Weights of a small image FSQ autoencoder: encoder depths [3, 6, 3].
Rows from block 11 of the encoder of a small image FSQ autoencoder, named by matrix and row number. Rows with one number within an expert belong to one neuron, the router's apart. Each number is 500 + 50 x the weight over its row's rms, rounded and kept within 0 to 999. All counts start at 0. Numbers have three digits each.
After each expert's rows are labels from the 100 images, of 14976, where the router gives the expert most weight on average: "strongest on" is what is common among them. Only what is clearly more common there than usual is listed. The data: photos of plants, animals and fungi (iNaturalist). In brackets: how many of the 100, against the usual share in percent.
# router: router (encoder.blocks.11.mlp.router.weight, 32x256), inputs 0-42
# up: expert up (encoder.blocks.11.mlp.up, 32x256x256), inputs 0-42
# down: expert down (encoder.blocks.11.mlp.down, 32x256x256, transposed), outputs 0-42

# expert 16
router.16:560507453541518487508566553558490464525513511572467586519544549515490533513595512499531535523499519507566561569472516470558483545
up.0:427465436471460558430593497491470371483516544467504492465461514552516554513421484384552450512529519521525535463527512551623493471
down.0:479432550456546382474528463557393472456513455474537567467503540456438462613500422547470527545434513595501506500523513483492565522
up.1:458424422491505543532511418536526429467455509567539539474484458467561499574528511578483592518417425500447370455578516520549467600
down.1:570466530543426507485531507526458503499436513445420480438500476489573490493430417444477454433504529476439507500458538610569471470
up.2:438459495530553459458513537501466419516547569547463464455471526426408465554560495534528525440517573498570512543492494458479417515
down.2:478542571487555476502451474486492467415490493480586466471458435587443514592495476540432416540522564458514499563549459443453567470
up.3:512531488405538519478414491459570397578572451508494565553486485518502496472481477421551497432481535449551526493536468468402483495
down.3:489552408631461422589462519567551581468553509551494503539543508609473543556501558496587493528379555510538609497499581526558437489
up.4:456425551588455543431571380509428416437439531509463488416435564528506465538566592475467457504485542526486537534544422458557562517
down.4:537551470529444517481582458465553553433493531412591462471455423512364446484563500448435470581550467525483489478501439456532465401
up.5:471396520592528440513513529590421524455556596587481402515409498443558526526549491433498502449522473519483517492536395501551521455
down.5:477460400566539467583534465433496513475559476518597489438455481616652487523516512458362474516449480540557506449469547446559463444
up.6:525541532512468504486585492424459527459438501434554543382474565571518507565604537585562493571499561512496460505549556503446561554
down.6:497466485543530463399508480498521505515529499501391492583608426480506413520532458601516571484533472508494509428407563554477496399
up.7:530429451412402530480430528502439604444565514470476551491566568469533428439493502457509511535475469499539470481485532566615505479
down.7:622506474545443479466467364476586547482456497503492486525404500459454464402459445415562507450490406539543491443476559491510556508
up.8:426532534471475600482510503464536499534506540434581535485464549509528465533505471538508501611529398574383488520494441559479454544
down.8:543513476511489534475494474456504499499470544603528575528581520475523525459584435466446530471479511519478557455388476586573450513
up.9:457404507607500442513515515527465583521447528621532495471413509431497485578537526507504584412479532518530453555462426489447575597
down.9:536476550455499518586473510447552587452417488537484415495419483485560472456508510448485512525536565559513487449506509448497503349
up.10:496525478383521577529543526454432453525480493449481568519512539546450534493521509478482560554487429493457510473487520494527540530
down.10:512473484586521465498566430506460590566481516529495484548601467448554523506587414489441501483484481555490548412528596515521511531
up.11:549453523351429622505457503510526523537545520444480510512556504599422491504483491521589589568588396500520455497512501599499524547
down.11:469530466526501474469523531400513531517539453383461509443450449473541509453559408482452521527455486481489638458476521496576549467
up.12:498499475402518487576484536536516462466479448565498465462534519534492456477440531466531505508535476490503483390540485517556440556
down.12:478448540523513533402496473406499499572559512530558453477486459475443434490402520412516525525552338472405431539467512501577555565
up.13:496559380481523544540627383432550501456471514469544582479489489541511455623481588586438491479521555423408444436558485528548537459
down.13:529479452445530539498512454477597476434441422591519501509426488583539477526488540425548475521450513470541444431577524440561489496
up.14:623484497562510468528532534446533530436497499529484515504536476525408461462586489642464423535508583487522560486546510467503409576
down.14:471461501424496546386458525463502627461423554548554488571496457512421572520460499534502466548615465480484488474532506484619459545
up.15:534550496600530399566527471438472494484480455588510504464511563502513576534450536586480474517459584549471567498519542397452436519
down.15:488514546371483478520507497535509465432595487493520525485449397549514452547477602582465510526524500477482465462552513512567531434
up.16:500564525476522491521507450432490538421471517466583606536518478445538519410562420537503516504505456470468437509553525480543459455
down.16:489441521527517449524507607547527482526523438484382558489427467500461442402520548504542456485541504504510509481528433539541528496
up.17:544540475457551375557513556478489425536514491525418439413573523447544503473466574511464575518517587517538532558485428532517490538
down.17:517497515544550441521408625554417512528478519471506543472434577472502449479538602523560464467498542520601406551558482457422530573
strongest on: phylum Tracheophyta (25 vs 7.3); kingdom Plantae (25 vs 7.3)

# expert 28
router.28:500466566511505492465564527509430494490478514466468578488378517480446515517469465436550494549526508523486545548564500488511498572
up.0:558469547592577436514488559456572533454371442486532552465439568530471492559528459537435488542576476470517497468471470448511495516
down.0:545434505489505514564508551562505532483470520460512510486585556391502483442535535545546569468498450449527506467542505508562509479
up.1:430406512515520494416489480525539437479545523475484516512485497430585438489572451564539462502503496599448439518427556555469465480
down.1:536575521491419467514536466492588445520540494447433462459530543545576605452601482457495438502544480563503546457483523412534427457
up.2:493501520634462513498548502515502544488463466538529541523466494468410440490481503528533518352537473519489462594472523524546430464
down.2:465537419432457485557530466500534504525543422521488458558436511554482430544506464537632580476481505549500428503521482537437483416
up.3:484454466624506528486502513498444563440538505484517488527431489471618527502554500587499506441510500557556474529481473515493510452
down.3:516511463496443504570590514576540504542501483456474539547549556594528502454591416548528507471491501527536490440491445560459547413
up.4:483464518523476578427479520490596595500453490527494514449587476585421458488488479447466529479549500433498563460484484483489471491
down.4:459525523477506586468369449487510509534479461451481422532456504513393427503481522573574550551423533475501500567470494481470492457
up.5:458401502588535424483503483615548608519379505450512552456522490488468441558521501529524513428526515531561536548481507508555561476
down.5:492542506433508530498462538444540544523485442422469401515487515603465384440521511472560503550548498566554505493496507465525550397
up.6:448453554550577425555484565509492538525491537392510550479492564574607476558429472507454504516497526544507512557513449448514441499
down.6:555470521485462548520495505553477555514461447506443476544487444519512469537424563524623593571494526473439505464420559550546434451
up.7:569560600378497418444505512434465556442483528469564574491509580566469438487422502463500532524475481440427602449488418491555562502
down.7:519359505511478557450455516515499560513497554497540513531495486518419415545396584488565587486451511444490500490493615546464489555
up.8:500421472465518399484479518566501611508464470441468470547506582539523481500463473596497481390496491511506509452548455515448481443
down.8:474502569511571463582486553485531533552444452485496433476486444583530440452486542503614456568473453497542474493484540471519563547
up.9:547511467505498542510459438588529518505524481545464522511584485524517500544546561468454463527614452460537455540507536513499524449
down.9:453512529491447487536461425477442480485579480491487552439505545475511579535620478477418514522497507552469557480501512554512525464
up.10:505458498530490494415505471526536522465642481527433545495578402499523518548589518454537499425518476543532491463480592557529503487
down.10:497518517412550496650513577448489434528580543401490447597448555503541476513513436550542523465492519482479470491604436568614485465
up.11:564510498497462517521479469460515474529385443487498454456586553465433553558530509460541402541503562497405468416416509472492438442
down.11:565471556368534558490526413434443524508385513480488422495478490489413425610426509491560507525518453506577425510490424456461520532
up.12:533478547523578457519460478461501558444437463530451563498532562569490421562522523511422483522530553511548570437547428411498458513
down.12:583515526514546484548449546583471579514445466527530517521445440569484465483469545510635547492498474394459489503467560513523512541
up.13:447483491564553492450505622456495527488472481468524513514517452467567423387477460558485490415450453407529640439490522500561486469
down.13:495493506523409507480530580533577597525401531457430493406529410546565498436432476543536553560518390522452423448614544482506494486
up.14:455534576379465547502478531462499505532478505490492539464456585476453533510431445465514561517555472434468496518446489478478473576
down.14:491415532563561475381393525550464507500508513552520570499522452423514541504470466428547492464506441447561447605482500580494553577
up.15:510438456601493460507541505496525416456529506453512539511478513478533495521567587528497508450497502542445520486526563489518503524
down.15:592464543368502583546498459427514533474514516501516495510552473515505495505493425541536449618519368571544466451477505484500523438
up.16:589514465654542497528507479460547515494457476523516463490563451510489501523522496486443455589490515512449559498494508493506487422
down.16:475566493428476457479502537515470505463450519517575410455565511497521500532573544521508515500508515478518420549511438420492488491
up.17:536358538559507479482466406588526591468517524450478527536505392427504474534548552552542522503477455598561468567485454524437450471
down.17:565556510487488493517561372435567515474526394405491480489529494565559471433536515557463486589533521509433507420451449505504540437
strongest on: phylum Arthropoda (64 vs 30.9); class Insecta (63 vs 29.2)

# expert 14
router.14:476451481515482505526445520508507600529520495498510485489610524528479483495474506477544474461536431465488542479571507476438521536
up.0:455447453639524541488536514513451456524517376468475489446621478466526483503566485515457474442493475575456498509452472480427459457
down.0:553546504425504520555484494540396549513506463452452518488530554549525465479564473520459480565534564520529500558580469503469494444
up.1:494518491426484573506487541446566492424495519430497593583530519544542510483399521547471475505541535358437410498445572466541515497
down.1:487368546545580423421480534512416470515532527486512580539514504473456504562525506496517520459509583407479562523438485530395518500
up.2:520488463483429510524513525610488523471551462519476450523355418550472466494533539417447444494484469517446442495536514509474524539
down.2:513567545552495447543537467475517490579557413556445487507555624491547435524567449493527453504607549585523533446462517506522541498
up.3:579483455376487559548429488408558596545432509491550497494533570506432540447417475546537447389513435430492434407498513525487461524
down.3:408474516501550621472458503427483619563448424503513519415548481465482482501405495433482464562491541423512447487523573469526526550
up.4:533541493497507529468525480563515554469482425498450571458410511499470492481619524493528485490442492520480427488485498531473543524
down.4:462491579514364507513510512527464547530526494531564407500563553528567529519548416433478515494570591507444512448430475497577424572
up.5:502492521421592565554507606445536470414424469417440579445574511408597567533528392486442483511588519490563465496542570478588484538
down.5:556587527476604429524493539476570461607551494503524482609474504496471422519493543518571410482462601474428499594588480512459568477
up.6:595522544565472506495602438583493568487500491434484577555410466514396586452455530428462440376550479480493449431531446566530446554
down.6:540491433417545507396485562506498624548480498508446509421453541492528360418370548538568512452460565464592465404495520497396550481
up.7:530462516387463520481501508577525480470533425508446523486510461461412459516550517534534509443501491467541531521510506485452533567
down.7:449514546461479586460513457438532438502466560528431465483422595519452436496394455411541477503492494615540459564546548463506518458
up.8:474512475336482572498498490459524575420401551536535481513554576519492476544494387481555505381468520495594547400429520561481464581
down.8:495528444499535523517469538464572480542486534451484579549515462463536546539547564472554554549475576463515478390471549472595480501
up.9:589404497477464522529504448454534571451441525556496565523445471545457479524419464440536500379579474466420459468399483504438493583
down.9:487490594472546607428424469530482639577465486411531476495471490576479352449403500490502537533453445506507471547521461538462535582
up.10:582417458322486477510451464560522544426536511520520582531497528445565406502412522556510528496577496422445500464466547431498579546
down.10:496453542605558425460502491476472493524517495500567502471478492391438504553492515456470472525554400575422561548421545439520524611
up.11:523438488536515554549510508524452552429489531663506386527420495497440529454527538534486462538596458496433493465518461472495502472
down.11:453463567391503503433563543473498496454542552477481482471490589526470548542588529433455545547518516469456477540446505503461505510
up.12:459418466561467515457502475535459465524480455539521405486449538441425511496517528523463513348567528507448514542496456554512556466
down.12:508547527432533483539524465484501517424409445432505473458535572552461502506489573504420498527458461506544346473522486386538554412
up.13:513611509490502512493583486360503497524476511489529613514568471583481487484501359458563534490533505499492536557469523490429502529
down.13:536550433549466502534467563486473511640445439571563463422511468437574498452513569500486520543475579506528518466528462544466470509
up.14:480508524501436517512535545598470520525430493494570573577404545422358536510488525439434422397571440544462479386428499510561498582
down.14:487500387495498568435479510500400566440506455445461479537559519484497381515442399568515537565461589465593491481479439562552485506
up.15:568470492458508407508497481533529475412463536506506563461487543568544468459496494432514512492472512453475438476499588522520519530
down.15:477560609627554418394499521467428546478559457440523510506547435556435524580432527548443544502539500506561544492464477487545529482
up.16:560513422630421516461497440557453498511491475463453406494412477511585516486597535521489484384595520592453427507455479523476461495
down.16:494558483433415502512511474490509527489411410443483502418405579514476510447564466551432521539563456499588545498477471477504569500
up.17:522493464523518492515548457484544480550418442491526453483424445453490509449481562510528458512500429478499426518578456526512475511
down.17:532463478407481587440527503572511564485482511489433470484481562511474435463549546546571568535459525537489510501535436531467563507
strongest on: order Anseriformes (27 vs 5.5); family: Anatidae (27 vs 5.5)

# expert 25
router.25:539496490477443520534499542507511466501561445472533429527476629560514490510560491528537504514539489474515490463466399449465509569
up.0:499531504586494550443496543489482511470506414517444523506523452531479406372538489554515481474505501538518477622511572519496468442
down.0:538539517411552515527651462571566414414459475490581504503488546509405508564599473546438479480457473455499485403444442514435461459
up.1:464547431496535549424403513473535602510480453467445496515439417481422484468552487624490477436525471477537517429484549501519531470
down.1:517441606511557450552493500507461451505480439489549441502517502519441472534566546443469450511449456518548431518503529477477539521
up.2:456437524486485419452517526519491511444520489444478465452483534563456451520610541464505521335536529572406523474502457441480461552
down.2:474530537468608563493491431391536484498443456487477381461439503535444486512444547494433491548438449546509524519537529466470508501
up.3:468461556533451482493552466505467480526489566505522561550614506456565442552539492494460489452484542585487493556417425502528504569
down.3:510545441460490541622540446439499454391453468431395429500413518533563523543521465491499507580554519534450528440565575466547389524
up.4:500464462444519448477547521491411453443486501480531453449479549519518475577465471445483467444497588528462552451491534580451527512
down.4:571501610441483490383372568521539559423467517492504525389455503494481503479463595461376523472517513498659445552536480575404545494
up.5:458536517501545512436484546524574587489520471577428475489465432600518558417437493523529482483502520429550519496474591551500507569
down.5:515491511493466478536550421458519505461571565464568378483471504475589522463426574440515455497439478502555415467499474453537533516
up.6:510510500529526536548521554472538510494549514464470461522459506460341521442456457507509537418586532500445526554482500539478527526
down.6:391572569526446537546574475532497593551567453539482556449392526535512516566509445480498536475412498497542541549472478504531502509
up.7:424539551505567568496465460563506461460420513596521498494454557508436466525531474522504553655546515508541417537481498394469481464
down.7:482517524431531490459485496600486523492469538502453494539567581486496541559541514468512571394526468541462545560528498513522464429
up.8:514469433388462570519519515519462475461511502463617566547530558540537497585454448450555504584583584430502465453523552458495468525
down.8:424472519474522530328466540524466468488568526500504540509501521475543541534481380473478510405502516455446444404533461434523415564
up.9:543509499352504530521549510509501595563464523449604506441478476484532533488507429460510478493488470372485598468606469457479482550
down.9:539429487573502408397497512511432444587469505561549541461406525398456539459476481450552518538477433468505562526471519563595525588
up.10:385498451523543517503484451494487449561489511517505513552459384507570496489457459551517484670487495494513550538583522464526544451
down.10:513495435464492455548504465582474528444413529542444411494567574548569571443568375584489586508438470488460484403421446516509467498
up.11:504510479484554492402459514478543407525595414420487536487482528482478444468584496566471512496506519401514501479486587588446536499
down.11:439475510454425448534629511512508593504542469534471447460480498518461626439519447519521475484508467550431386542530495508578418489
up.12:447441470479475501522490483536431475447489498530520555478496482481509496518504430426516495457541458607438452501541457510563466577
down.12:443530554510490503473510382419480553492582523442427505477465503513536501470426479427440456536536494567478528517453540524584546536
up.13:350393461480485465424464536517421482460479431537498498507579493440457468522459474498495490541601535505425496561489525552457498587
down.13:509496459582519495535548443566511554512488425419495461407460482499500523571488519467405566627464509535500580453533412421564542551
up.14:579470465452457446475594525452508444498515488494443528510501460568427491577494580474454553257570442448446511500582451497510507565
down.14:598594509495411536529503492462593561524421330513554523480475450395472413458480524594387443512608473493575507525555510513517437461
up.15:571609474457475461498609495457530523529459520518578523467497525485563471493531492452491513376451542404536463408582492477508541529
down.15:522550503610525494524542630571540513538518567581472503492433431553512521466521588562559487498477437456442479518573486514492487484
up.16:415435514588471540486543502607519441457526516497393472501516476488514399417459519522462538433515477595449411618525491484485501509
down.16:483526522447555450507478479475454508453470538541460472599581549503478492492535449530438520508460490530528477467511434451450467412
up.17:544465499364510510520509464417494485547460457457637561468451490461540494502468443428501429483512529406500499456565453527530505483
down.17:412463509606541502457464522480512473520422536499526549428441393421522582467466497471453549442498536472486579472471536590552476591
strongest on: phylum Arthropoda (60 vs 30.9)

# expert 7
router.7:518459455515469526460509527391537520494539456486527474528544559536406492565574531439491508561463486620474568422539486505491494447
up.0:509486452445422494501499527559521469472513505518540514447446478433449456514551465407506489477471555481467552542519517521505458448
down.0:466515462594566566479480470525476550467495483496623467421517487543501479552419548537509460568510514477562551542476530493469528534
up.1:498553479454473518512531442498488528472491456463451537480442496528544484477395458563518503611473497463494450561391488507517499496
down.1:492499479485463487517552534483471505546590490544549553559543480484570515433504524535525550428496613450462573450510515514513521475
up.2:536467506447510526453465441552501475481528469537596527542487545453473444501523470399525465446462540445427504505553506538522410423
down.2:446450557562551482466484523488505489555506510519562502458504491411425491521402505406479492530545429476510473533503569515488583600
up.3:562529447624509448449588498474456591504435504555448412488517549510597578478487520549450538398537449538584485531433502512517501565
down.3:455552515439417468582493478459530512455457497478455563513505516477486559480567527527498445510459444472525509508494529381534488490
up.4:461465436552509426460592570540537541453508476431469480473502430503578454521568555559556509556518558587587437592513523466548526506
down.4:530522533493489495555559517544508463518498449452471446545524549477567517491597390527462579495504554511421506531407492431518481495
up.5:453499441451501555483408479508545464505488489544516546480500544429520495427525531489525535563504504416473449466543536489466496466
down.5:474385634601608473530452546515522447496485533475557485412518458470386538511440529472446497502499479509534528564449538502562423538
up.6:420467479518466494503428512483546423482473508490518412478501459452420472577515446452455492490633451490565518527471493488493548553
down.6:529533583534458461544520460528464449423442508438529472470514442549624538497559445545448542443439553514483454413538480449569503472
up.7:478533485505503578461473597379544362516561475410520543451399444512427509535406570547576447648464480433454590503540497441478476557
down.7:515504466475463483479600503585511527398503536477542562540512504448532573567547459526481508451461498435527419504510459472507468454
up.8:408420481411545495477553477545436460466474530495500477507549480496458509572491478407448496546500492527589424464491477445505463448
down.8:510529576516459431537544431451565359448548525538520545497535528535538604485560398455411424463537503518475569461458517450523542449
up.9:440511474551461510493530545482510469601442441486531549469434506515480487628445462569456452661513522388420542555575554459496501605
down.9:552405505475441435475482460567486454406464465525492487535520546482483567588547435441444560505531436524567467462515474484483474388
up.10:476466452384506505449504554460541462498503533458437491493617356531504537426516509479427479477559525567465415522563517438515504536
down.10:449524643433434550503436504457585436469460573522577503505523514516594515513506385483468520508565451588533471485456465533448433460
up.11:466452516521507537535468463424513494407592485598585475537476486516526509564577536485476536479545408458477564471511574526425429515
down.11:491455442584576515562471499445466526528454467523499512516436621552479429514528502451493523553534458457495541561560554447459523501
up.12:395401428498543491476489472657569470451430496532477473561550512444525568549424472392377493487530527554576441583495448496458455522
down.12:446615576486555393494503511536573399491509473520518391426488509526466473454478456415454394431536436508356517488517512455510564468
up.13:427431469489498516458496519622542463491510496536532472480576522509480494561521473455481452421546475565568507568520398511467527470
down.13:523545528478455424501525466463500441543510434493529448387507471604499422481513519480472450520544499487489549559547560464466568474
up.14:544461388434502484471433446573546514424541471541606558563490520477507447522559491393493499473479418511482513473518491566504471437
down.14:545428578544584498461381473540486541529563481473559493415498488473433449538400584420564449501590572509580517582472475488482568593
up.15:473528504344545445453523492549504479487454471444528595523538508474496495554532439443457549559495454547547477504490415438510488419
down.15:543557546527477432507523514485488517448505507517538538434462475506521534424482497454431470500547504485478565532468576486512506512
up.16:519443449377528433431415425496497513503499471448544519430612616449493534517551451439523458527491473470511509386548466485524481437
down.16:515505537507483510414465519496470452480521542411523546424423433461455583528488544469476526558529468460516507498469519484554501530
up.17:476560474554521487542398482417524416508499477472442479466500463536569527481517497542514501571453538406483439392497515491480415548
down.17:544455473552520456575544428488491389432475504513484492482524468487497522545536438616447570397526422513478456484519470499491461459
strongest on: phylum Chordata (99 vs 60.8); class Aves (98 vs 55); order Accipitriformes (33 vs 3.9); family: Accipitridae (31 vs 3.3)

# expert 8
router.8:557460558491485438492538539421578463531498461557539457526517423549448519550540527521520513509510531530504557467518455511476529612
up.0:501551472522511494557495552394443464543475489614580553464433485522549562446385467550409474582479519337444488480533573472501486512
down.0:542459483612441461483532533520483529405519496577576544469466559493520499527553499450507546567504488455480443459596483585547455480
up.1:489541487569560469460522527445455594532455479531512492525568615631552519452438470611504492464369530476435430458505553467459461497
down.1:522531532499407452482486456485489461545621491481510520512490396364434555486470449455420561587491470579484483554512547476495568536
up.2:492559462494521423416419545422556525435562580503489551459566436491600473456545526545464549420478514521448480458407508451428383551
down.2:428478511552518485436417479497463479517471430529554476456594526458474483528478489608405483527476498467521458430515508628560484583
up.3:452384529490610393532541568553430524518481539559486518473494572364445525477533588509515512446538556438462464548500520495430559619
down.3:522494498400488460586520465470455500467462494470567490485418492507418446497529559581429324459519514444526476550475423547490539480
up.4:439461452504542395453453514563508482418513597547448459449541526477479472570521595536523453435491470560485469486501483506502547596
down.4:423518485453445463523516507454467511580498482500473538495520567456373522493519522432471559529473389430506449526561495492542545508
up.5:390471512465479469432439459472375472448538459444505466407544548413438535448494504483548511366502481550481480509497465480504564535
down.5:489493495502489406472428567455518452475579533515514455549521410461421518508494657594536447515489544508541499588508434462399516577
up.6:421430546451553451483551478551557456500477493413499542463517474546482547452538460529507495452496415526460458496478409473469509522
down.6:562537374407496514558520518422545480442495445576513561507491520539553606429604420450526505502463498576483569509542454497472513410
up.7:509503522469527540480583448433503485537436469528435547526465440489538531565440466520622509505510493469432481514468510440508434480
down.7:512491612514407455543404448430535579559497437512556453410562390470536537471532474478461616555537489568569594439513462479558519502
up.8:565543502446441514472511390506510535442497443464452481544453430474482465470520567478423509510534523544456565486490482566606573437
down.8:469502550474435476511471429426464596477484425485497501483401477457468488512472426416418445550501455490509581572473637529485570529
up.9:392521374475608549400570584468495376496497473466536526466474474514541419516522459432451413552490554408571514540533506569498547476
down.9:462449511453451442412499516530491469526553578465513465517443546492530574638540445536499559503490405379460460432532513524554470552
up.10:375502487560542489451446418622448487569449511521433537494498512543570577509539596532454458345470498512465562504531535439489463604
down.10:470561483454576557436506545532568481470462503521563492470473530587530423623459594542544509474567528583531505510521432412493515493
up.11:348448476536591454572486556527506440517528465471517507405506541547527506426564472441467469433462495428573414514505479516489457555
down.11:534521501422393509500482514550515456517495543546499510501531465530447466544488511565443411577507438482507518468530556421538452376
up.12:437451467410558534601470546494483493536472498514487519424470527516509550489484478596454474481555556403421476473436648562453482501
down.12:557497511517466433467493563472532502462392522447442521513449533528446535494518560550491407458480448448599467559479513489513459524
up.13:527405501464542524568449564517459532462458488584482565527450507459531497508598441578561446589519494500489475448508402488458517472
down.13:560478567532401488518598498532508455476509493499443534462444444513571529462590434519491474519479477514491494521462517550510352415
up.14:594534476468575593512500466415526489568511500467582560601431551531513508489473429568529546627525534328538501539462528482529458385
down.14:473451493454487440463416521568476536630596527535487566498535565522554497472475424458566505405513555463507529490508554559552501527
up.15:435443426503577549459533471438485522513476481540479607430509436511569483532506529529449444559470456390467474522583491484453463499
down.15:479509496557511544510457499526400438482489631518501485475551524511521553484549435594564427395474505428506440467596474452520397448
up.16:524470543602443521586504357556484547487465497566493416531489536581441455466520445573496445468530468683386497488463544507519532489
down.16:611537445540445504552557509516561458491497478554470462507453498512472486514524425599418527499408565531550513406483578502569605434
up.17:542455511495482627547510482594445500485498484476445536507458498433452500529514505550469492626549469581471488551402465493532457452
down.17:525450465504416511590592446511549502449507549481533545542517581523601458474487450540516542488530453465491539500511541466590512470
strongest on: class Aves (90 vs 55)

# expert 31
router.31:533493437393520450501562483416473559523516515442624462550466470547547522531518519570494554452468486441489418508444446455544565555
up.0:531498480449544467464457529516485580451541508460550499538461485510458494515587480554440564521494650472572531465498490527444473543
down.0:477503450484453401533528576492536511485450532563580609567526437438464487430480516546547517456497538477495496420493547514549466572
up.1:533538483547464474529506537526470508379501418538455549531424517581482519479556487501488512663472424573516489411388523487369467522
down.1:499498410524442478493543525554567448431470610537503535521487543489622612515558362480424501449447499459455500442500518499567498529
up.2:474560530489484562458557494562466440526535445559563495530478529487518519481531485572455557678552414429619468511489558525408463517
down.2:513477470548506527478503515430374472570555496537483559473482454405515529529535501465521559510447400442517456442479504546425537497
up.3:543476479512412500474420468453512564589492439508530545470490492482532447506517513518537498428612564456559545487520541506552528536
down.3:423454458528548499491501581468470513567519502436494441499564358498487494484457601496534451429510429551412462521481482485499595552
up.4:476428451470502362529369444537492635538468593483541536485443454509461491531512452525521520417512611489473458508533465537508466502
down.4:464406515458528569512510464440480510557510466493465427515513553536482400494484462466530563517516515489630593473571525470495492478
up.5:520508508514478440502492507529599520447412515522484481646454483490508493406465465442491548433539460445528460467478502471521529523
down.5:390532449488519544500482523565471442506511441560522583547516471415473484462485618546558415443538515493477515510441435497398451570
up.6:543549456471468574519482488464461438465521474511463498536531481510605489463599473512482500637532479533508472434478535586484477534
down.6:450482490552505466424487547484455514475513561551538555460541491507537574444575445454514527427531540494434535478433531474555475530
up.7:543527536490552579505472526530429537531461567464565466466472495524521493550550495508538375467472511516498478464443449430566493503
down.7:454477546465518532503543530433462504481503447533473463537463426520539484485585513562485440480559463456427511567546545475503590447
up.8:459481498492502556494501512481463475465513518489519519477501442426491499530525518483571470406468543546585448475515519503569540426
down.8:506520579553507473514534490496560517576494402454494598420411466540542537480498462451498423519619482529521514516510502485506511532
up.9:463536522616534390548451470643435436440440467575469591511549523500566541449536533567430572562536496514583451506528505557398357486
down.9:478486416520447621448592617507501479553504530608567489536465501487475552444594490472497529469521601455431506442532484584503381472
up.10:505501521495477370493525538476500584507507529495536515495524456512462461614503565546543533399502585528474569539479419499540485435
down.10:530493496493465468512491434466491560496538496494443516475589587486450382548499590433537507531454513546571541417535609528467554444
up.11:518534488496516507436542552507425567575436465507514516483495578540479487562582501550550485443499543568505536557563532544525492425
down.11:431409549600543444503557467538547518501475442443489526495566572501456388523428474514558510499428461531458478553495508460450568535
up.12:534523468536506483461532539608473408566497522584520479634564565501511481458385493517526463505513519523496435498472541489484521490
down.12:479473533449578576541494566578527493468473475542404475559552438538614490437493515545475505497552477468547514415499572574550452480
up.13:521446502449483460546492492490501520499505507542530524526472497456450472513519560581578568414516516475550560512453416463546520479
down.13:443502542509519483519465391477592450483441464459511565422515471550492532432418558433463413491485479518474569555455570523455529494
up.14:588471468526442396519447449556483579456400471493551521570476439570540445596489535500522589428464525535540536457450481526518489484
down.14:556569426505481542496498438495429580483395485448432486470536585526442511514523454605483489530532501542512526520511471456414563431
up.15:551453543489496567557570481419482496479475514500558480513445406510501511467550485472553438538420429543419481479564474509483494453
down.15:530585548468489468553569437571489491454553588451449481439443660523448521511574494569425526563485493627536499534549490593528462448
up.16:461527585540550548503495546469480484538495549524498471480476477572443466501578434512479466624527492524455525487539594514507478463
down.16:545502439543477432485448512473505501462498535508471482431595571512492545514508483554449514410512450432492561487454451559546403527
up.17:468416493528505432564497446576495551480445483408585516521437480541471529582526448433462481509475539631547519460486562546527466469
down.17:537566467459438502548614463463525579427480446490445433482486500486553444470524400485481563536557529583510482491475501523541523407
strongest on: phylum Chordata (95 vs 60.8); class Aves (94 vs 55)